A small contrastive audio-text model, trained from scratch.
Training: adamw at rate 0.0013, 3500 steps, batches of 128.
Data: trained on synthesized solo parts of chorales (CocoChorales), 39062 training examples, 11.5 epochs.
Rows from block 9 of the audio encoder of a small contrastive audio-text model, named by matrix and row number. Rows with one number belong to one neuron. Each number is 500 + 25 x the weight over its row's rms, rounded and kept within 0 to 999. All counts start at 0. Numbers have three digits each.
After each neuron's rows are labels from the 100 clips, of 14976, where the neuron reaches its highest value: "peak on" is the class under the peak. Only what is clearly more common there than usual is listed. The data: synthesized solo parts of chorales (CocoChorales).
# fc1: first MLP up (encoder.blocks.9.ff1.fc1.weight, 640x160), inputs 0-159
# fc2: first MLP down (encoder.blocks.9.ff1.fc2.weight, 160x640, transposed), outputs 0-159

fc1.394:499515482503525540510495477498537523468498481466514534516510537496446509543476499494499486501478465502520474487523475539521524481482497508506497513556493498536501489502511516481538504552498507480492481531502532491487536545466507560511534509499464466473500543539490482534495522504458517537518535486510462477442537526512501473521506520533520534461472476493499488536451535507495466546528451515479511535524487496460503516484517476546525509513504473515506535504491482519472482486478510
fc2.394:508493474476432464545513484499470503508524519511513511455502513500521456491524439506473480518499511516515507513485505476491496511508517462509503497458524501511496466508529473499466458450534512521478507467491484466482520494496502421516525484503476550490500504491505549502491507529573473514496471508475513490537515504506460515491447472484493492516493483515500459433483475492519530446493538494511518489488471495513426508516503493536500513514532499479480481490492505475497489521471523
peak on: D#4

fc1.3:506480445494440499505452528494458475490507493491464500495458523506536455505476499528502489485515552503520476444497479485510464501527514462495473523531490519446524531507526491459542539521536465447478533529527465528474479480533514469519454469527511501478554512560504490479516496496492510494489535493501491515524497498470477497480471485479473490505516461484506536533492503482482495522473531494490530500517504487473503505497493523534540479491495498490466521531487483449516476501477498
fc2.3:532526547484531502472546488508515553546470497509532489490509533495495489529502522488521473517545474546491489485493530503506532468486531537510533483499493513545466481499462520545459493440502512534519484530464504469521525495494474524454509484468530488531474498470496502518494563511491499515526461496458478529507472453471523498532542462537522495507489500502492492509472546481508527508503482517491478503470489499519518490465501495471474481469507509545494475522528484525495482484495547
peak on: E4

fc1.16:508459535519494492438482515490545465505522502466531532511473543490542487504531550501480454487517518492469531480482472547540530512491486470525518480464472494501546513513523501471487492517473489480504533534494516531528467508523538518533545477541450507525483477531528511524531501496468476514499534517531510500496483509477482472510476522522499490444486495465505509478472472535492518527446485543507484516502534499502483483493486513522524493532484506515476481548521489527487515482525465
fc2.16:471510517411501475519520460470461509535496516507511490481510483503498512497494484515475476525489487535527528536551527466519460529498490475511486500507499506514471472462499506533496462437513467517495531574477481472479509512488475490514488501473502494506495508457460496509487504516539525510489456507511514496484489510507524513500513465491510520515516480516503497508460537466505524473504500484522559507534500519484425547525522460494516485489508527489506533508477503467528527548494542
peak on: D#4

fc1.167:479468501504522521530472510472516543507519485482553513508519500501512550477530504472484478491471525492525473500523471520492450512495510490537509524486519508502479527456516483534502495521501515485535507511451504494529486530507531541486482480465525487465524527500473521519489507477469511467544462514521484493510491460532534534487460488517510491486481487511519494516487536514509469537506458477454520526529468473519479457449537542463521531485469520471484527496483502458463451462517532
fc2.167:513498495523485481504524501490506451496455483498480506482492478490522492537490482502514478474525491475515469495497507533489500458500532448500479489474509527520524477544486509492530499481495491479514490465517544420464507492487448464503505477509487547500496486503569431474500512508503496534503544506499523480460508533527494494514506532512509542525499504506489512450508429486505528465488537507525475492480509539500544519508490505506454484508532461505482494508509528485546535528497452
peak on: D4

fc1.618:481435500526539492505474526550487535480505521525507463517500487497548536453501547481522503544479539480544537509506473494475500544511508492502481498507529513520523522476489505531557514551490525483490530520505487527523513491482501497460510453510496536513523512524504466487517534497506523482532478518550499529474511505477528484556525524504505483483502524479508544526469530522502482521494532479486501501484518480483549553480482516509532514511492559538484501552513508500490473499487504
fc2.618:522525476420489497495512523421519479502491526497490511486485539515516510516473498490470514531538499488514474486480511502542479483499470476502504504500478508487486498531494521540512486466517482517543507466482471443500489509484466459493482528494516448527516512464500512498499491477509491537501531492463446494515497498507528480504516509513519476499508474506509489490479487490507518553509437496497511522541476539492419473520512450521511530471542449493513514487493488524510443511505521
peak on: E4

fc1.611:495466460478448511491473528492455466458516504520507475532460489483512490508504527512505525461514503472491466479507478488501488528525464488486456531535483501434522546479510464487576506499548489462464522514508482478472482507530516481517473462509474518472504514521475467496517450505467519486484525508517489511516508498476478494490460505464479533499486475482487527544484476454503515516472523522530474481528496449517497508505479475503491515510507471493475510528503459453492494473465469
fc2.611:528516532506520490475552486509534548532475476501518495479511538491481505498508499497521494534549480533485504500511545513506517479487554511514517474493486509551470498491456522519437480485484496564505472544513517462540518501491470523480508490448521487538500474502521503517495543516524482505513476494458477532515469464479545499523527479541524474483511496502490500533483544486508543518518510511487496511473500499512529492465511501458489464469482516556476473514530497512532452499510525
peak on: C5

fc1.636:515490464487526484506481467468476499494473519495524532478483514523523487525506504491491482506488489461501482441464483485500448464485481542489503503503533456454526529482489493448522490497493492507505540489480520516508498507515518491539504501483470470492501495473519514460481484464500489502523535527511520476502493520515527493532507459500437451473489510471500479482455511452459519479471479503505461461480443435495470463475469498477496474475502449514477498517482459488464472502459498
fc2.636:497489468523520494507508460539461522486481510477515505475517502506500493514495506481468464516466531450524482454468476482501472488474471483503513483509513434489505523480505461435492527491518511475499527495479474516513485507515503508527517497520490474487518515503523490467518483463539516472502502524495499496491507517512512484492498433505435484495510497514476478461460464456478508457484507481478470473484444426471474479471499475463477502518516482493497484498484483503435480515439473
peak on: G5

fc1.633:483480484512485500537534503490475517493482515512517479496499473489505491493539536472511459511489513473535447479468527455481507517468491522487475515501538452514488512486492495470510523481473514530525495472484504497469464532545521510508511504529496460479508494500491486460524492476483500514478504529509484483504510516480515507498466441491446466473525501468514506475498500448476508451500482480464448486430446439522475468470497473495494478522525461498505500493474490476489452523488441
fc2.633:512528485475479509490533496527507552471468492538544458494498565514490475465491511474514528533533516521543486504495522558527475506489546469502491498534548502516512495514511505504478535574510486504485502534503507460522472509518491474550520474530488504540509510525495525487484507474508501473491510500483506474553496504484468473490532492554481462492515532508529493514483464488475502477474518478538548522497479505481448515486496462483483476539537511487504515496492508489472483530482542
peak on: G5

fc1.154:476483491502505503472483508496470537481496511459523478504503475467490521490498525467488479487457470488489477481449500492472480484484452481512496472491501465517529504519471474444509468479504511513481499514489515529506495512500476520521486477467473459518511512532501520489499482473476474464514537491513496468485497530500512494495476428534477501505469463508492467481472485474460501477482497499455454447447476433474491491458492514473458464484468473515481455498484497500487472519447445
fc2.154:482481499492484504507493449517473488499452467469460484481524467471495480520499529489466492520482533496536479430493503476496487466467474536504522483524511478513505517498512474451502516496493522521574509517475463493484505519501531462509468494505489519487530528518556455473502465508532479498533491508491478491515490502525510463480513451492445469462503490495498503464476503440500505473517457458503456486489451452504496523484483524485510485505502511477502496500491465498463489513456535
peak on: C4

fc1.442:485500491504524500461492513485510484525479513473529471509516484488499499507481502482450464497502524476467477499462504449487461498458453498494482486493474429458508553473515485493493498453515468546494505509471495542459479483469518482482488494477493454509507506508488498500506498507464468499537529531512473494486496516544507484514523450489452478470520506524483478514472503489495499477504497467466490451465462456465542510483510533514482501480499458491475450486515472521446486513448498
fc2.442:494493476484476495501541501479421528514491501475484502438485518513520504512503529481473473531502509509562489512489504482516467450479486472501510480487509487482487453519512487496480513503493507510537487544469491430504484491491526455521533485505477508512498535463527467482494521442498491476528491531474447483496474488523523486506526492534464489502495522518491499466490488498458505452503500489522469466512446461463473522509510509473502530528509499492480489477453485487451472516449488
peak on: C4; A5

fc1.365:498519479487475514463480509447497509547421467516550494474508504516495497520503542473449518490509472502482462472517494506484500522508511488511543502537483490506483515522506499463526533528510512506498487519501502483509498503514503476542531476491487514477493519497552498526499467507557511510504520570455513507492490513504483479542496479493453500468503501492454517486476496467466536454468463476485462481435470459492486518494467493477480516508506530500457491475499474509488448481473505
fc2.365:446499528502487529527486505502495508488553480496473504522509505504475468486502501517515447506499519539513471498486491489527480471485505491476479462533529441483522493457495437556550485487472497494471547509466486494477530495557485501472464524475517525461508476524494509475494495466478498519494484482545462471489503492449540509501466505484481469481503501481476465506457536494507490557496518488467480502520536466506483459485535508503493468511532443513537487502527507489517484503491497
peak on: D#4

fc1.203:541474459509523488483503473486514449484489471523520527526466549500527496498475550474469493499478484535536488500483472495557502530488546491524468501457494512480523508448507543489478493541496468471450520521486482503542489524474542490506523519466524490499503499504531455528515495523501509499508503510511474494515532493510530516511499490515482483485454490474489482466525525513484514464472482471525523488527504525449526528488502558502515477510463515506521457510540473540499453471499532
fc2.203:486528559467449545499506510473489524501474488484520473479500548510550520498459485509518497479508512507531500496462527497511546464491457506510503499506504525495505496509507515493503518471525507511551507479503517506489506524486467471494501487499506522527483490519430491498505479478454472502507505499474498508451481510476483491489509509503517471524490542505523489532449507471509501557520477515457511531451478494489450514522501416532485501504555489510507533472496498502467491530495573
peak on: F#4

fc1.608:541530525539483500502480532487502464469524494485514511523491485506493498480492541487515544467486506481492484443559485488465501521497478498478539533474524460461465499504514500536496494535493556470484543493493516568489522521531480502503519502479522503489498526498510516496490480538471489524520497518493463497498518505510478533490491468547490522502536538468495508521491526496467463482489515541451493516544500469463549531488539508450540496497515535534480507490548472478487517489520515
fc2.608:497482481444448516484494441500474497488504507485496484487499489502480535532527446502493468539492502522486490535460525505513483458489494507511507488539512518521498457510510485472472528496512473541531452500494541424487497521494496477488499495528462537496521518497472490505505504513575512491509477489518540492491502513523528498488498551460503502459481480499499498459515452493578498502506487499521505488490489492502466479520518528559455502526496491471508525490495537502523489545490471
peak on: D#4

fc1.150:518497490536506492515520551521498445458507497476459479488508483490522475471464477490522524484508488456524529494507497469488454456503504519526508533480509480462535518495477505504463464480458513500511494464500512476561529499496484471497520527480471502466464518497491520549484481531510547474527499507487471482484522463477501541504463549480467494532451484492501475519477546484481520483533484515531526515514485488527509514470509559506470517508454464536494534475492469515506499505534493
fc2.150:502513463521519511516490499411516475518491510507535492519503441522464529544513510510490501469522495539486472490526491526501547490533494468502494495527523483536496485530477490471493534511540463487518487471495545458477496518502464506460490466503499469513540481496539447454496514478516461499498531518501518498528487519506498474516524514499497508500527486503510501478541444519514491524466463501508440498455516504512498501515475506469533523500548566493510495496507466475485479471469503
peak on: C5

fc1.503:481500526542483538514530462497499476503421456479471516505483537481459503468476534458529475501536485464504480504520558546480539511471505485502527530527504473543524520496513468487489481507489457530499535503537470470481497540519529501451472506501493528482496470469469505499524494487491532471537496502502496515470478527476508530508506486470511497530441494509483522537526468464531471480517509493511491530477497522529523523539461518504499476504472508465475525506510520516522518483488488
fc2.503:523519459478507482520500545492511498505526519512440529490522465526514507515513484462454532552477501553522520488501508456512459512487462524497504510478500485487483453508506499460493543489482532507477501494472552529535505551487501488494481476501484436494503514493513549488500505514505498476491482530506505498548514494532468495471422519526525504463496516499491508482500557513465490472486457515481490516523483456475470503503493541476483465518516528493491462490530463528505502484485487
peak on: D4; D5

fc1.593:519499477540489500503463454439499502492488500493487460537505492452501449499502519489472493516478539492461473471488530452476467471473465532528511479525431460493511517420494480486480511486482521533503538530483502484471487485509497497478485462494478464503484528519526482525499476499495533522488535508489467503510493501517512509510543512519459478489485449499544520518445505468492482470524528494473477516477495449459500512525504501460515497470505466501494499510493475518503472524483483
fc2.593:489497545468541515471525544523512530479497508453500511456532481515490516451497477447506457580505472496565475529493482495491500470485527486496479502475528492523504487542537515509527450490473488504549502471485544502527506494506474504515486512511498497507483515492481517485498506509484463490525486484494475501465461485497503463509472489505486482493509526510469467501531530505457513500491497513493500453463508552495512509462547493504494515510537506484492480484508505524431472487516568
peak on: C4

fc1.523:474551450502549477526517529519545552502484504502493467570523513515501524481484504486493464500537515494466526501500530461537543479531487494471480477519483530473500513489521522499495539459492536510511499448547462474524475462456482488539529504524554496477524512515534499502507489492523478519496493464492488464521479516489527495504498518461513527526526476520530450488516526496528477490534509490513478483460510477523498464495520512524490469503518517511478468517453500500537524486488510
fc2.523:519480503486491547492522450463457490526478490471413518480486496499541488472502475491514527512503507433510494475487493526475452474494537457492479484492481499504507523487494490519538511467486525497537489540442503489501511502518548511497505536521489478520484497484466496507493483525474507478520493508473455509493490493535479504515487469516492487509504438498486533526490504494463515541454461500472560493553525525480500506451526507484509518453519485511521502497505489508447469501504494
peak on: E5

fc1.49:522503488514531537471518549495493476469477471455474506488523467530514511472497528483513474473507443507482453546523446538507491485477527477512498500459467509516524518526502507466519465531486495471523511505501475542489515505492529499489478503525458503527475529492504464528483489473455511478485485518474521516506525517474497530531538474529492535508499504495495497474505484500509520530481493488540482518522544478538451537480489488481477500509540462534553483520491520506518547547476450
fc2.49:496513472476489459521497458512489478484543474516507501499500533499467511512544498512476475542493523509515517482514524447487481507519496531495503504589481508486507495472492485504478509450526512501484501538522518448529504483489482540501508476478501482515498518543477564490501518542560519503502508498499484490540493511492498487480444509472496497465491478508509474483497537511519481491523521495504515488497497517507507451553499480465494536486448588496487511504473469478529503483528551
peak on: D#4

fc1.43:483512518484500533536530520533530514500548526479522493513514519468486475550476483496480514496451507513528460482482529544503471530540472531492487502486476501511507487468514520473516493520511510526492471528521491470482550512479578529524519526483466459517496528516466452473494511489448470454502488526536467461489470517458511464489538472464486518505495554531536488510495503476505518526526520519526541486491529496489509488510484493493467508478462505506481531498490471497484497511521539
fc2.43:485531531511529516456505525437449492506458495532477492515490522504528512466471508553485420524497499487499517518459487498512513483497511516477489502486507479501488537464487516499451458502467503497479500467545507537543505506489432510488462494507510530508488497491497508495494476501481468525496486479495500486496513490513466497480509490518520482508526478510505521470527475544452517450461512503469446506520493493508443492498503518459443485486555499494492486494498475489453480474480463
peak on: C5

fc1.132:520492523488532537502504450507493523516541523488493483501510512452469506526499540512514532531479514518546505521493534493501495526500544543471488490491537469508492490460490491472516477475501494461537499552504476475506491542485529497492506527474496514493457511491497521487527496514498455473492509512484498470503489538476467520508548475514515497489476455496485508496560481483531466530540529490555520481526516527481504538526476523515477544460554498496483537549510519548522477537520510
fc2.132:524503505470503491491487541456486488500472503521505516477499526508526487471452513479489486507504523490509515532509492508498541514496426513511480517486490508471487502478514562558491507533519500490444558418515504548552514474504473521503481483524497442501504481485480521517498485472445483510522491495490493491487504492474495449498497498502485465552516553505499511544476491513485506496493487503473483500499467492477444494499515472473497531498432467502489491487511525480479520491474533
peak on: F#4

fc1.53:497472523470472564516522505504560489477480472468488505514488496506483467509504527528503535501481478487483544505524491531479546483525481510506481519527514485522486527517453547516434498452472539510511477480461526473506536491481533498494493493466473511497535512506447539450503507481501521477499534529538493536503505524473524476518487520527463515502467490498490504474509496468519489517564481537517548513472511492479497500464499476494482501519490476473482474549471509494503543482484528
fc2.53:534523515583515477503481500484451468496507496510483497489479502502503513522504483532463514488503517512488467523499502533480515505507502527475491502522533484479510478483502492482476524533498488506503533444577533461531501484509500504492463485508499487510500496559521474514498486493462444528499468503478491487529513512517477512480499455465486493506537504501509508481523466568478514459463521504484450472486488535512511523512492533466487487470557548483528476486523482476490477502513434
peak on: C5; C4

fc1.34:493469487494519484462527471451497504482482492522505537511523489528494494565529504473472464465476488505510474474513524467500494498506456481488472496500499415464495504541536501446488522479496501513527494498485504486459469484500464488524502497502477441511510522533511480521525494469500504488536491518497503483523513518492539490512516476517450522494509480519510484518528475452480507494497502479453439493464440488469517502470503524533490503467493449518495458488490496469450481491511460
fc2.34:445464563490441485502525536533498507474494458529521514463505512492496504505503511493457450517448496525532483467530507492483501489515491521513503457497480453504488446482477477481489530466531524512490529456521523508526476475474485519499451489479491477512500494492458551513486502496497485460507488479475519466468489511503506476517493511539501508503499504534499490477507486474475432474517509507438483487473506507443483493502487540472469451517479503503491488477528457493488477521496510
peak on: C4

fc1.417:474503463513462482472482541498556480500537533492499483516478473469544471451484526476541506475516493527474535479506496493497479468488481542547461497466524492463511540490523475503482470493492541534448474499508511497524484511489494490509525474523518499500527544488472516491486510535487478459474543505479502508476522471453515482530481482538535491508520518478446498493510509504518543504484536457520491467515474532481537499489455518516520511486476496489520455513522488524524544471475494
fc2.417:510491483474529434511475487487457538488468468515504505499484524501484490536490511455518520499482526462493490508481512470517513530494462515498511515525486513491493500525485486497537574498513505518570509536585478466474496486498505474499454507523510481533466493521503507488498485476484506513501498512470457531515504495496519514519494520493496547483496496488523523538492447520485475533505475525516510497478507454505417466483506483496532501505542534536501474514496504509510455505504557
peak on: C5

fc1.125:467501521515518503444496522480465533474482472448530482557521545508547464501488542444517510477508497522483461529520550490509515530495531522501512516479462495521488486481504497482502524521520500498452523519505519476481474488515427453500502520537491523497527535503500487474513477466526525514519530510539498504496512494467507513516536467515500462480500519480457467492474480455486464524482509477490497530479460515524501478491494490528499514497500481448467503541503536505486527488481458
fc2.125:497487486409451497526497463531513518488526514497446506465498482480494458530490500491470464563502552538528529517545468526506481467489524506495503516517493510521499456502518483520500560456514499521530486557488467526505488542501524488477512502510480451497514523493483545512498505576468518497486477516455503499503488514512519484475487518510519450501505516510517493526504515504525499440508492476487555504538474487484487512509524533502522522512480513495509505493499501523511494512500496
peak on: E4

fc1.635:485526475524502500484499526490462525510520519530525554488537487528484483472482530489527503492535490449488476486481506534514524514494467532502481525495496490483547509500535469473533486501511506520520508558473529508493519501465485467503492477536476514473542535523501459495486517530487523459532518505468462447552497479497497510477469498501467489512491484482511489494467493518491535520495552504475514529526524502484570509499492531483509508522434478553472500517499452484502552484479516
fc2.635:486507500484500475542517464512530472482470528528457483469489499515531533495541471480467507505502500560526476495466499474505472489501540497497502480508511524546509445513492520502463562481507474536530501454513524466492505547481515492487489502486471486515543484503544540489508502514548506529489501511492517508488482499505481489491454460478518502469514496503521490505494509464525496497499452488549490519454498467533423491515497476505509499489568536477510505487501507493497443486481465
peak on: D#4

fc1.528:514495529487468524485535451483535491498509508535542502515518491509486488526473491489504524499477508545494478524547484472494501485501473465455468477496481526546531527501459480489515496495502499483481553505509505440479521530500471460455540498525531542499495491442508496528520502525542459493505451516471526520426531534507500491496507470478470526487457483500473467538505491521520504514490475513496465507491477493497521493522494536513502519524464502473520467512505478489535535494467546
fc2.528:507477474458529481517521528517486517501487498476447514496498509494544501531507488470516481467515502465514491500498514482499507562493502574494516517483482498482480458483498519522517540506473535460536498495504577538496491531498476523533470448523496496508492498515483532497507480512471513499514541511497458521579485500465538521501457527512506452484487535498498494505497498469492481538534484526473529489510516480478526532503529466487541531492552512486484466503515521484478476481489479
peak on: D4

fc1.78:507541465475503447480465561477492533496522514542545495491503537520497481488499489503508522512514520517527525480518484501482475480473513481504467506531478508491480473510529518479532540520474474526534455523493514491517539517529547530477482513516503493553529486482520503532477462548550507540542505490470551508466515514537522535492455499506486473536502532512462480484500508490522467467536477468483544499485481516493450479524524465488500477484479509514499477500490513517501536506470489
fc2.78:519481543542516472518511466507496520500523479456488487507483501486511468450449483474547444494483508503523484496471523506483559492507513524514491501488503504507518553507498471483495479470501566443456537486544488499478516507510473487510506539502493532500431534529470529502496467484476475501494480521485472521503501521515501499516498512504497507494518505500491498554525444518490496552502534490512486500476507436486571489505526502537477475493496527512502490505492501531478454528502504
peak on: A4; A3

fc1.514:485474492548523456527483483516508443516465524490495552540467533535471492502517510509511498465523498484517510500508504504546517466503500550489506524498507477487542522497508509492497535516485522529483545533509473472512483478526519522487468530507519451516483474498481546529510513506480529484549491522492459493513474526510507447516506490487469481530498497489511516479507472510542519463500528511452542501557528494521511490521457567512475523450487533503487507519474510529486525469499524
fc2.514:533507529472478567504515468443489488518470486476477507481481473530509541493461493498475532535524532477514446521492493567501489460487508498513473498508526521483501461530498529456469487528485481545560454524496549528539513514477498454464508463494471549501479535489484478495511484499521452503519526506516547473500491497511472493500516498505499500498526528498495497507495526495506484504515451502490495509498457477505461555492501510494543494501502506505498494463506542469499519527492531
peak on: D#4

fc1.578:479484457501529515513525484466443539474463511457536532496520514509513491497525501497479444517475518455515499453465480485484456476486502508488497508520505477473517519506484492456505500511478500488505521504482505498527477515505508485521518476514515470525493533520492523468497493462507494507488541530492520493514495488528539508512498433502464472481495485491505503468470505465473541464478478502470453493485445445493518498493481462498461472485531476506474455500450478484446482514474436
fc2.578:494493454470527499508498458523469512480507489483528494485530471477497487552488535485462473509462534486525465466483486474498489519462480531498507477529516444508505519489516448477515562481523510508540531505466499497479509485532487522532499523506485484480514528488526470463510474476554508489519498517504513475507497521486502475484513471491450470484498505501477484458455468436482505469492504465475471440481461448461483491476496472486518490527521493482518493504495502509478473523449483
peak on: G5

fc1.414:471494491534484477504496456479484544490475508507501493498500534505501454540517483496499502491491488478533468451482505480526465453515480519467516518485536447510475493486490501495500503505530482463514512509495504500518478524486501497539538472518513487501503480499510498464479487454515462476483510514507539485500474504510549529481516439516462494480489496524486518510509479466524543448459492514484466479494470454513495507473486456470459503527520476527499463489472460456474466500460419
fc2.414:528509486495503498463508458509485541483500468489518540525525513540511489518518532463550495494512518488576494491476479493501497463503517494489490529497541489529469477545506514524521506529525491482479482476484530489560460478522519524536565509574505515503507468469485512474511486460505501457469497531498519506478505533492488464489509510466478508498508484526469523514501503524488544481470516473569513492506460518500471483465501466493478464525518499507467502506502472510474470520482473
peak on: G5

fc1.87:511508470492495476479531492507490522501472488464522518492517478506525532537461500468455439509487497470480470476466482448486498505473499511503511457485479457494517526486493464476498473495495506535489519461461493501468487530513488515502515474501479488493504534505501492474492490507489495484524534508503493490464490519497543504479497469528459443486511525483448478456465529449487508433509492471468448488467451462484520491464492509467490499516501468516491458469506493498451489484461452
fc2.87:519508513533525484493510499508463510502465512456497487454498482489465511514481517472462462501489502460510493434474500463493493492497420522496505497486502462501503528508477464420482515477495511515536508484478480484492499478508503504511510485492493460526485527488510461481514512472504494499535478518488473511513490496522526489503528449513461512491509485502503497472481501472465511450494494489496436460473434420477504524476492500455488503503499484490490477491487482477440490533461513
peak on: D4

fc1.230:471550494491479483499485487448515512461470507508517531481533462530536519501491529504536524519502523452518530533517505454447495524519459530500490484517464514474531446515467480510505498484474483473490477477485485514484546519487526532491533462517479534509469504481472494470474502459510541527501496492466503495462489482494480513520506517485495501478531524516520460460516461463539518512478456480497524533478514465492486509468482473487495540465437469529501527497515498479488493534510479
fc2.230:510485533526585506537512484546453481500514505536459488504481577502472508520524505528514479500507506525508471492489485550502491482493543524482511485518502496475511514499480486505461554451529542490510518499512532462535505512480528456509489491495492469515489504548540525496495514549474455513518478512487493493529499509483527488526471473511499547505499491500487502493503499554493478532492521485493464505506492501487497459527506523507524503483566544483525451502495501505537523461505515
peak on: C4

fc1.187:502426477514489518528504514506534526513513463469480475471511460541498537484539517520457505515543499450511489516478514497493468483516446498503505488528489516499469549473483549473513507519469513525463503471519498533463494460523542506507515527519504475502494504553436531490509529468442506498515487462505504524468474467538492506481496511543501481511457493501531529523550514517507503520507490505498525527498494501472513466534496485495475523487467505501492503485521539476453474520492503
fc2.187:505489555516451444502507539488476531512483523500536514514494493494444499481469494508492487518465487514504478468507481492484550460506560516486485498471518516498483491493484523469518490514500518491493489501503562410537510534501508485477465471493492478495522519457563516469492499481566465517538505494480518485466524496520478499495490466499469512482505510493507475425519498504522493496475507513522447497475487524504506510492492521502474497503527506506497442484490508477466520508469527
peak on: F#4; C#4

fc1.84:502532499517493562506494513480536505487538467470474499511541532485485511525533503500479493502524484450489469505486478508453540495489466492475530516513479499492509486475486481476470463524536504474501471540490478538497524515474502499496470526538511541514503516469499467481488481522499493441523542470476497452479495491466460494491531485535514498544511520494521466491496453495533488459474535493541522505487504527489538495481448487462513472471562505515527484525505465466462509500527515
fc2.84:535493504470515467491479486462427510503502503536524508498479488500490476447471470496484513552456494533488505510501505520518543490507533531502492495485523520483515533491512529531477496466496544524499490420548510445516507502500508502475495485513472433484528494553535498516505485478512489494495515469453522512522507507544478513499453493466463537527500485501520495493522561500501497500486502503488479499470508468501452511488518523549498546512447519506511511475494506516486491509485477
peak on: A4

fc1.307:493464490472495488496526473453505505533525473487479482524514453496487533481530501459515498484458530486508475499476484496490460456525523518499501519508491493508505441493495537481539562494476496527473516486456512439466511535514470475496484482516485479486509482478507465523510478464543481493520542521465485477511502496497521510553447511519491455446514481491500499501518534457516499481523534507483459482506528482528483509521446541500497521467478521520499481509469456511502510484487457
fc2.307:501517509548477460514501516492506494482478508493549546515506498486467462475475505528519491535541509488524482472514474485491546520478524528486480463477479503468489508492498480526514433507489506505545485522531472524512491434520446530502498506494504524523505514472545522490510500495501545465471499494511535508476504531467483515444502525492487531536522502514478474520499512572499511512479453489501492481496516518490490483478565501455498473541530500485494516489527548503521460505499534
peak on: D4

fc1.517:489535527439511525515515504542539447512520545483470502484504505508481492497502477471490492528507515487526536481467466495525495510500455541477481503503461502524455479528519507502498478485490523500470498532462468469529477524488546468517473529466536470510457474511515463525480525492511466520470486521449504477468537464484491498464507510525512523525512525493506493478487457474539534462472532512505519492503516480462482562511453490530478481504488527459472536504494482506510522494502496
fc2.517:498470497609503515503491497482446528512454484512537465490505563494514489502476487535482476526523524508487477524491531503511516474484559469503502497483518490482479524452497527467516490555539564465479513460534470555513530461495517491478512507520483497511495508471485564488484490493481483497528490474512463520510512481500493498482522466502491489474501497507506469492501486520468515511496506490459526509517473508483468485508512488510508539501523523507503485502493511498474485523481570
peak on: F#4

fc1.544:517510486515502491529517487495499511490460518480483480467500504539473499523531509483486461484460509464494461451467511465525462449474489522496503487520525472484508490483499469470531483507496505492496544479473498546518485500535529518529494475497490495522492534518478517462494501469489490503491501513479486480499493525531542477497503428514450488487501488508481502471451531480483518463480495464477451466501435447486510468490471531465501480490482470506494495489446491483473445497445474
fc2.544:513477480501511494470514449544470504491471477484548498491516531507520498476496508489476479519481516497562503493469481469511479508506519507496521493459537452520521495460490477483499537521495477506532508530479507468538492485498498530518498506541494508490475489496534487470513485478536515459492464535485508479516488514510503477492491478521467474481532499523456465482468440504467518498481527484517499481515469445468486468439495478455485482544523524494492487476499475501450454554451469
peak on: G5

fc1.586:481498489520478552467514481507510491531527548465506445463497481477520465453533534474522526506469556495534457501500514483503497543510518508497455512468472523523504463525513505493507493499487496507516484514525473574506488496474487503442493490487464501493479474506476467488530477459483509492535495502478517487541492470492516512481513458496503492535452498475478528518491488520505500469532558519461485492479533524526500463536488489458516485517512495481474519522518462456501502503477539
fc2.586:513505535508494486562512551458488509485472478523476526511523553506481507535463494508475503536511483463493503495475513526483512459492504513493506495508505537504479487513491479534522543472489514461493517516456544393525513520518517459501497513509496493504499495476543546494493493576455515504515468483511499500484510501511503510485473523502486520481524472493499510471503524445499481521506464512516477492487482505482474541494517499521473541480494496520517483496496521516500502530503412
peak on: F#4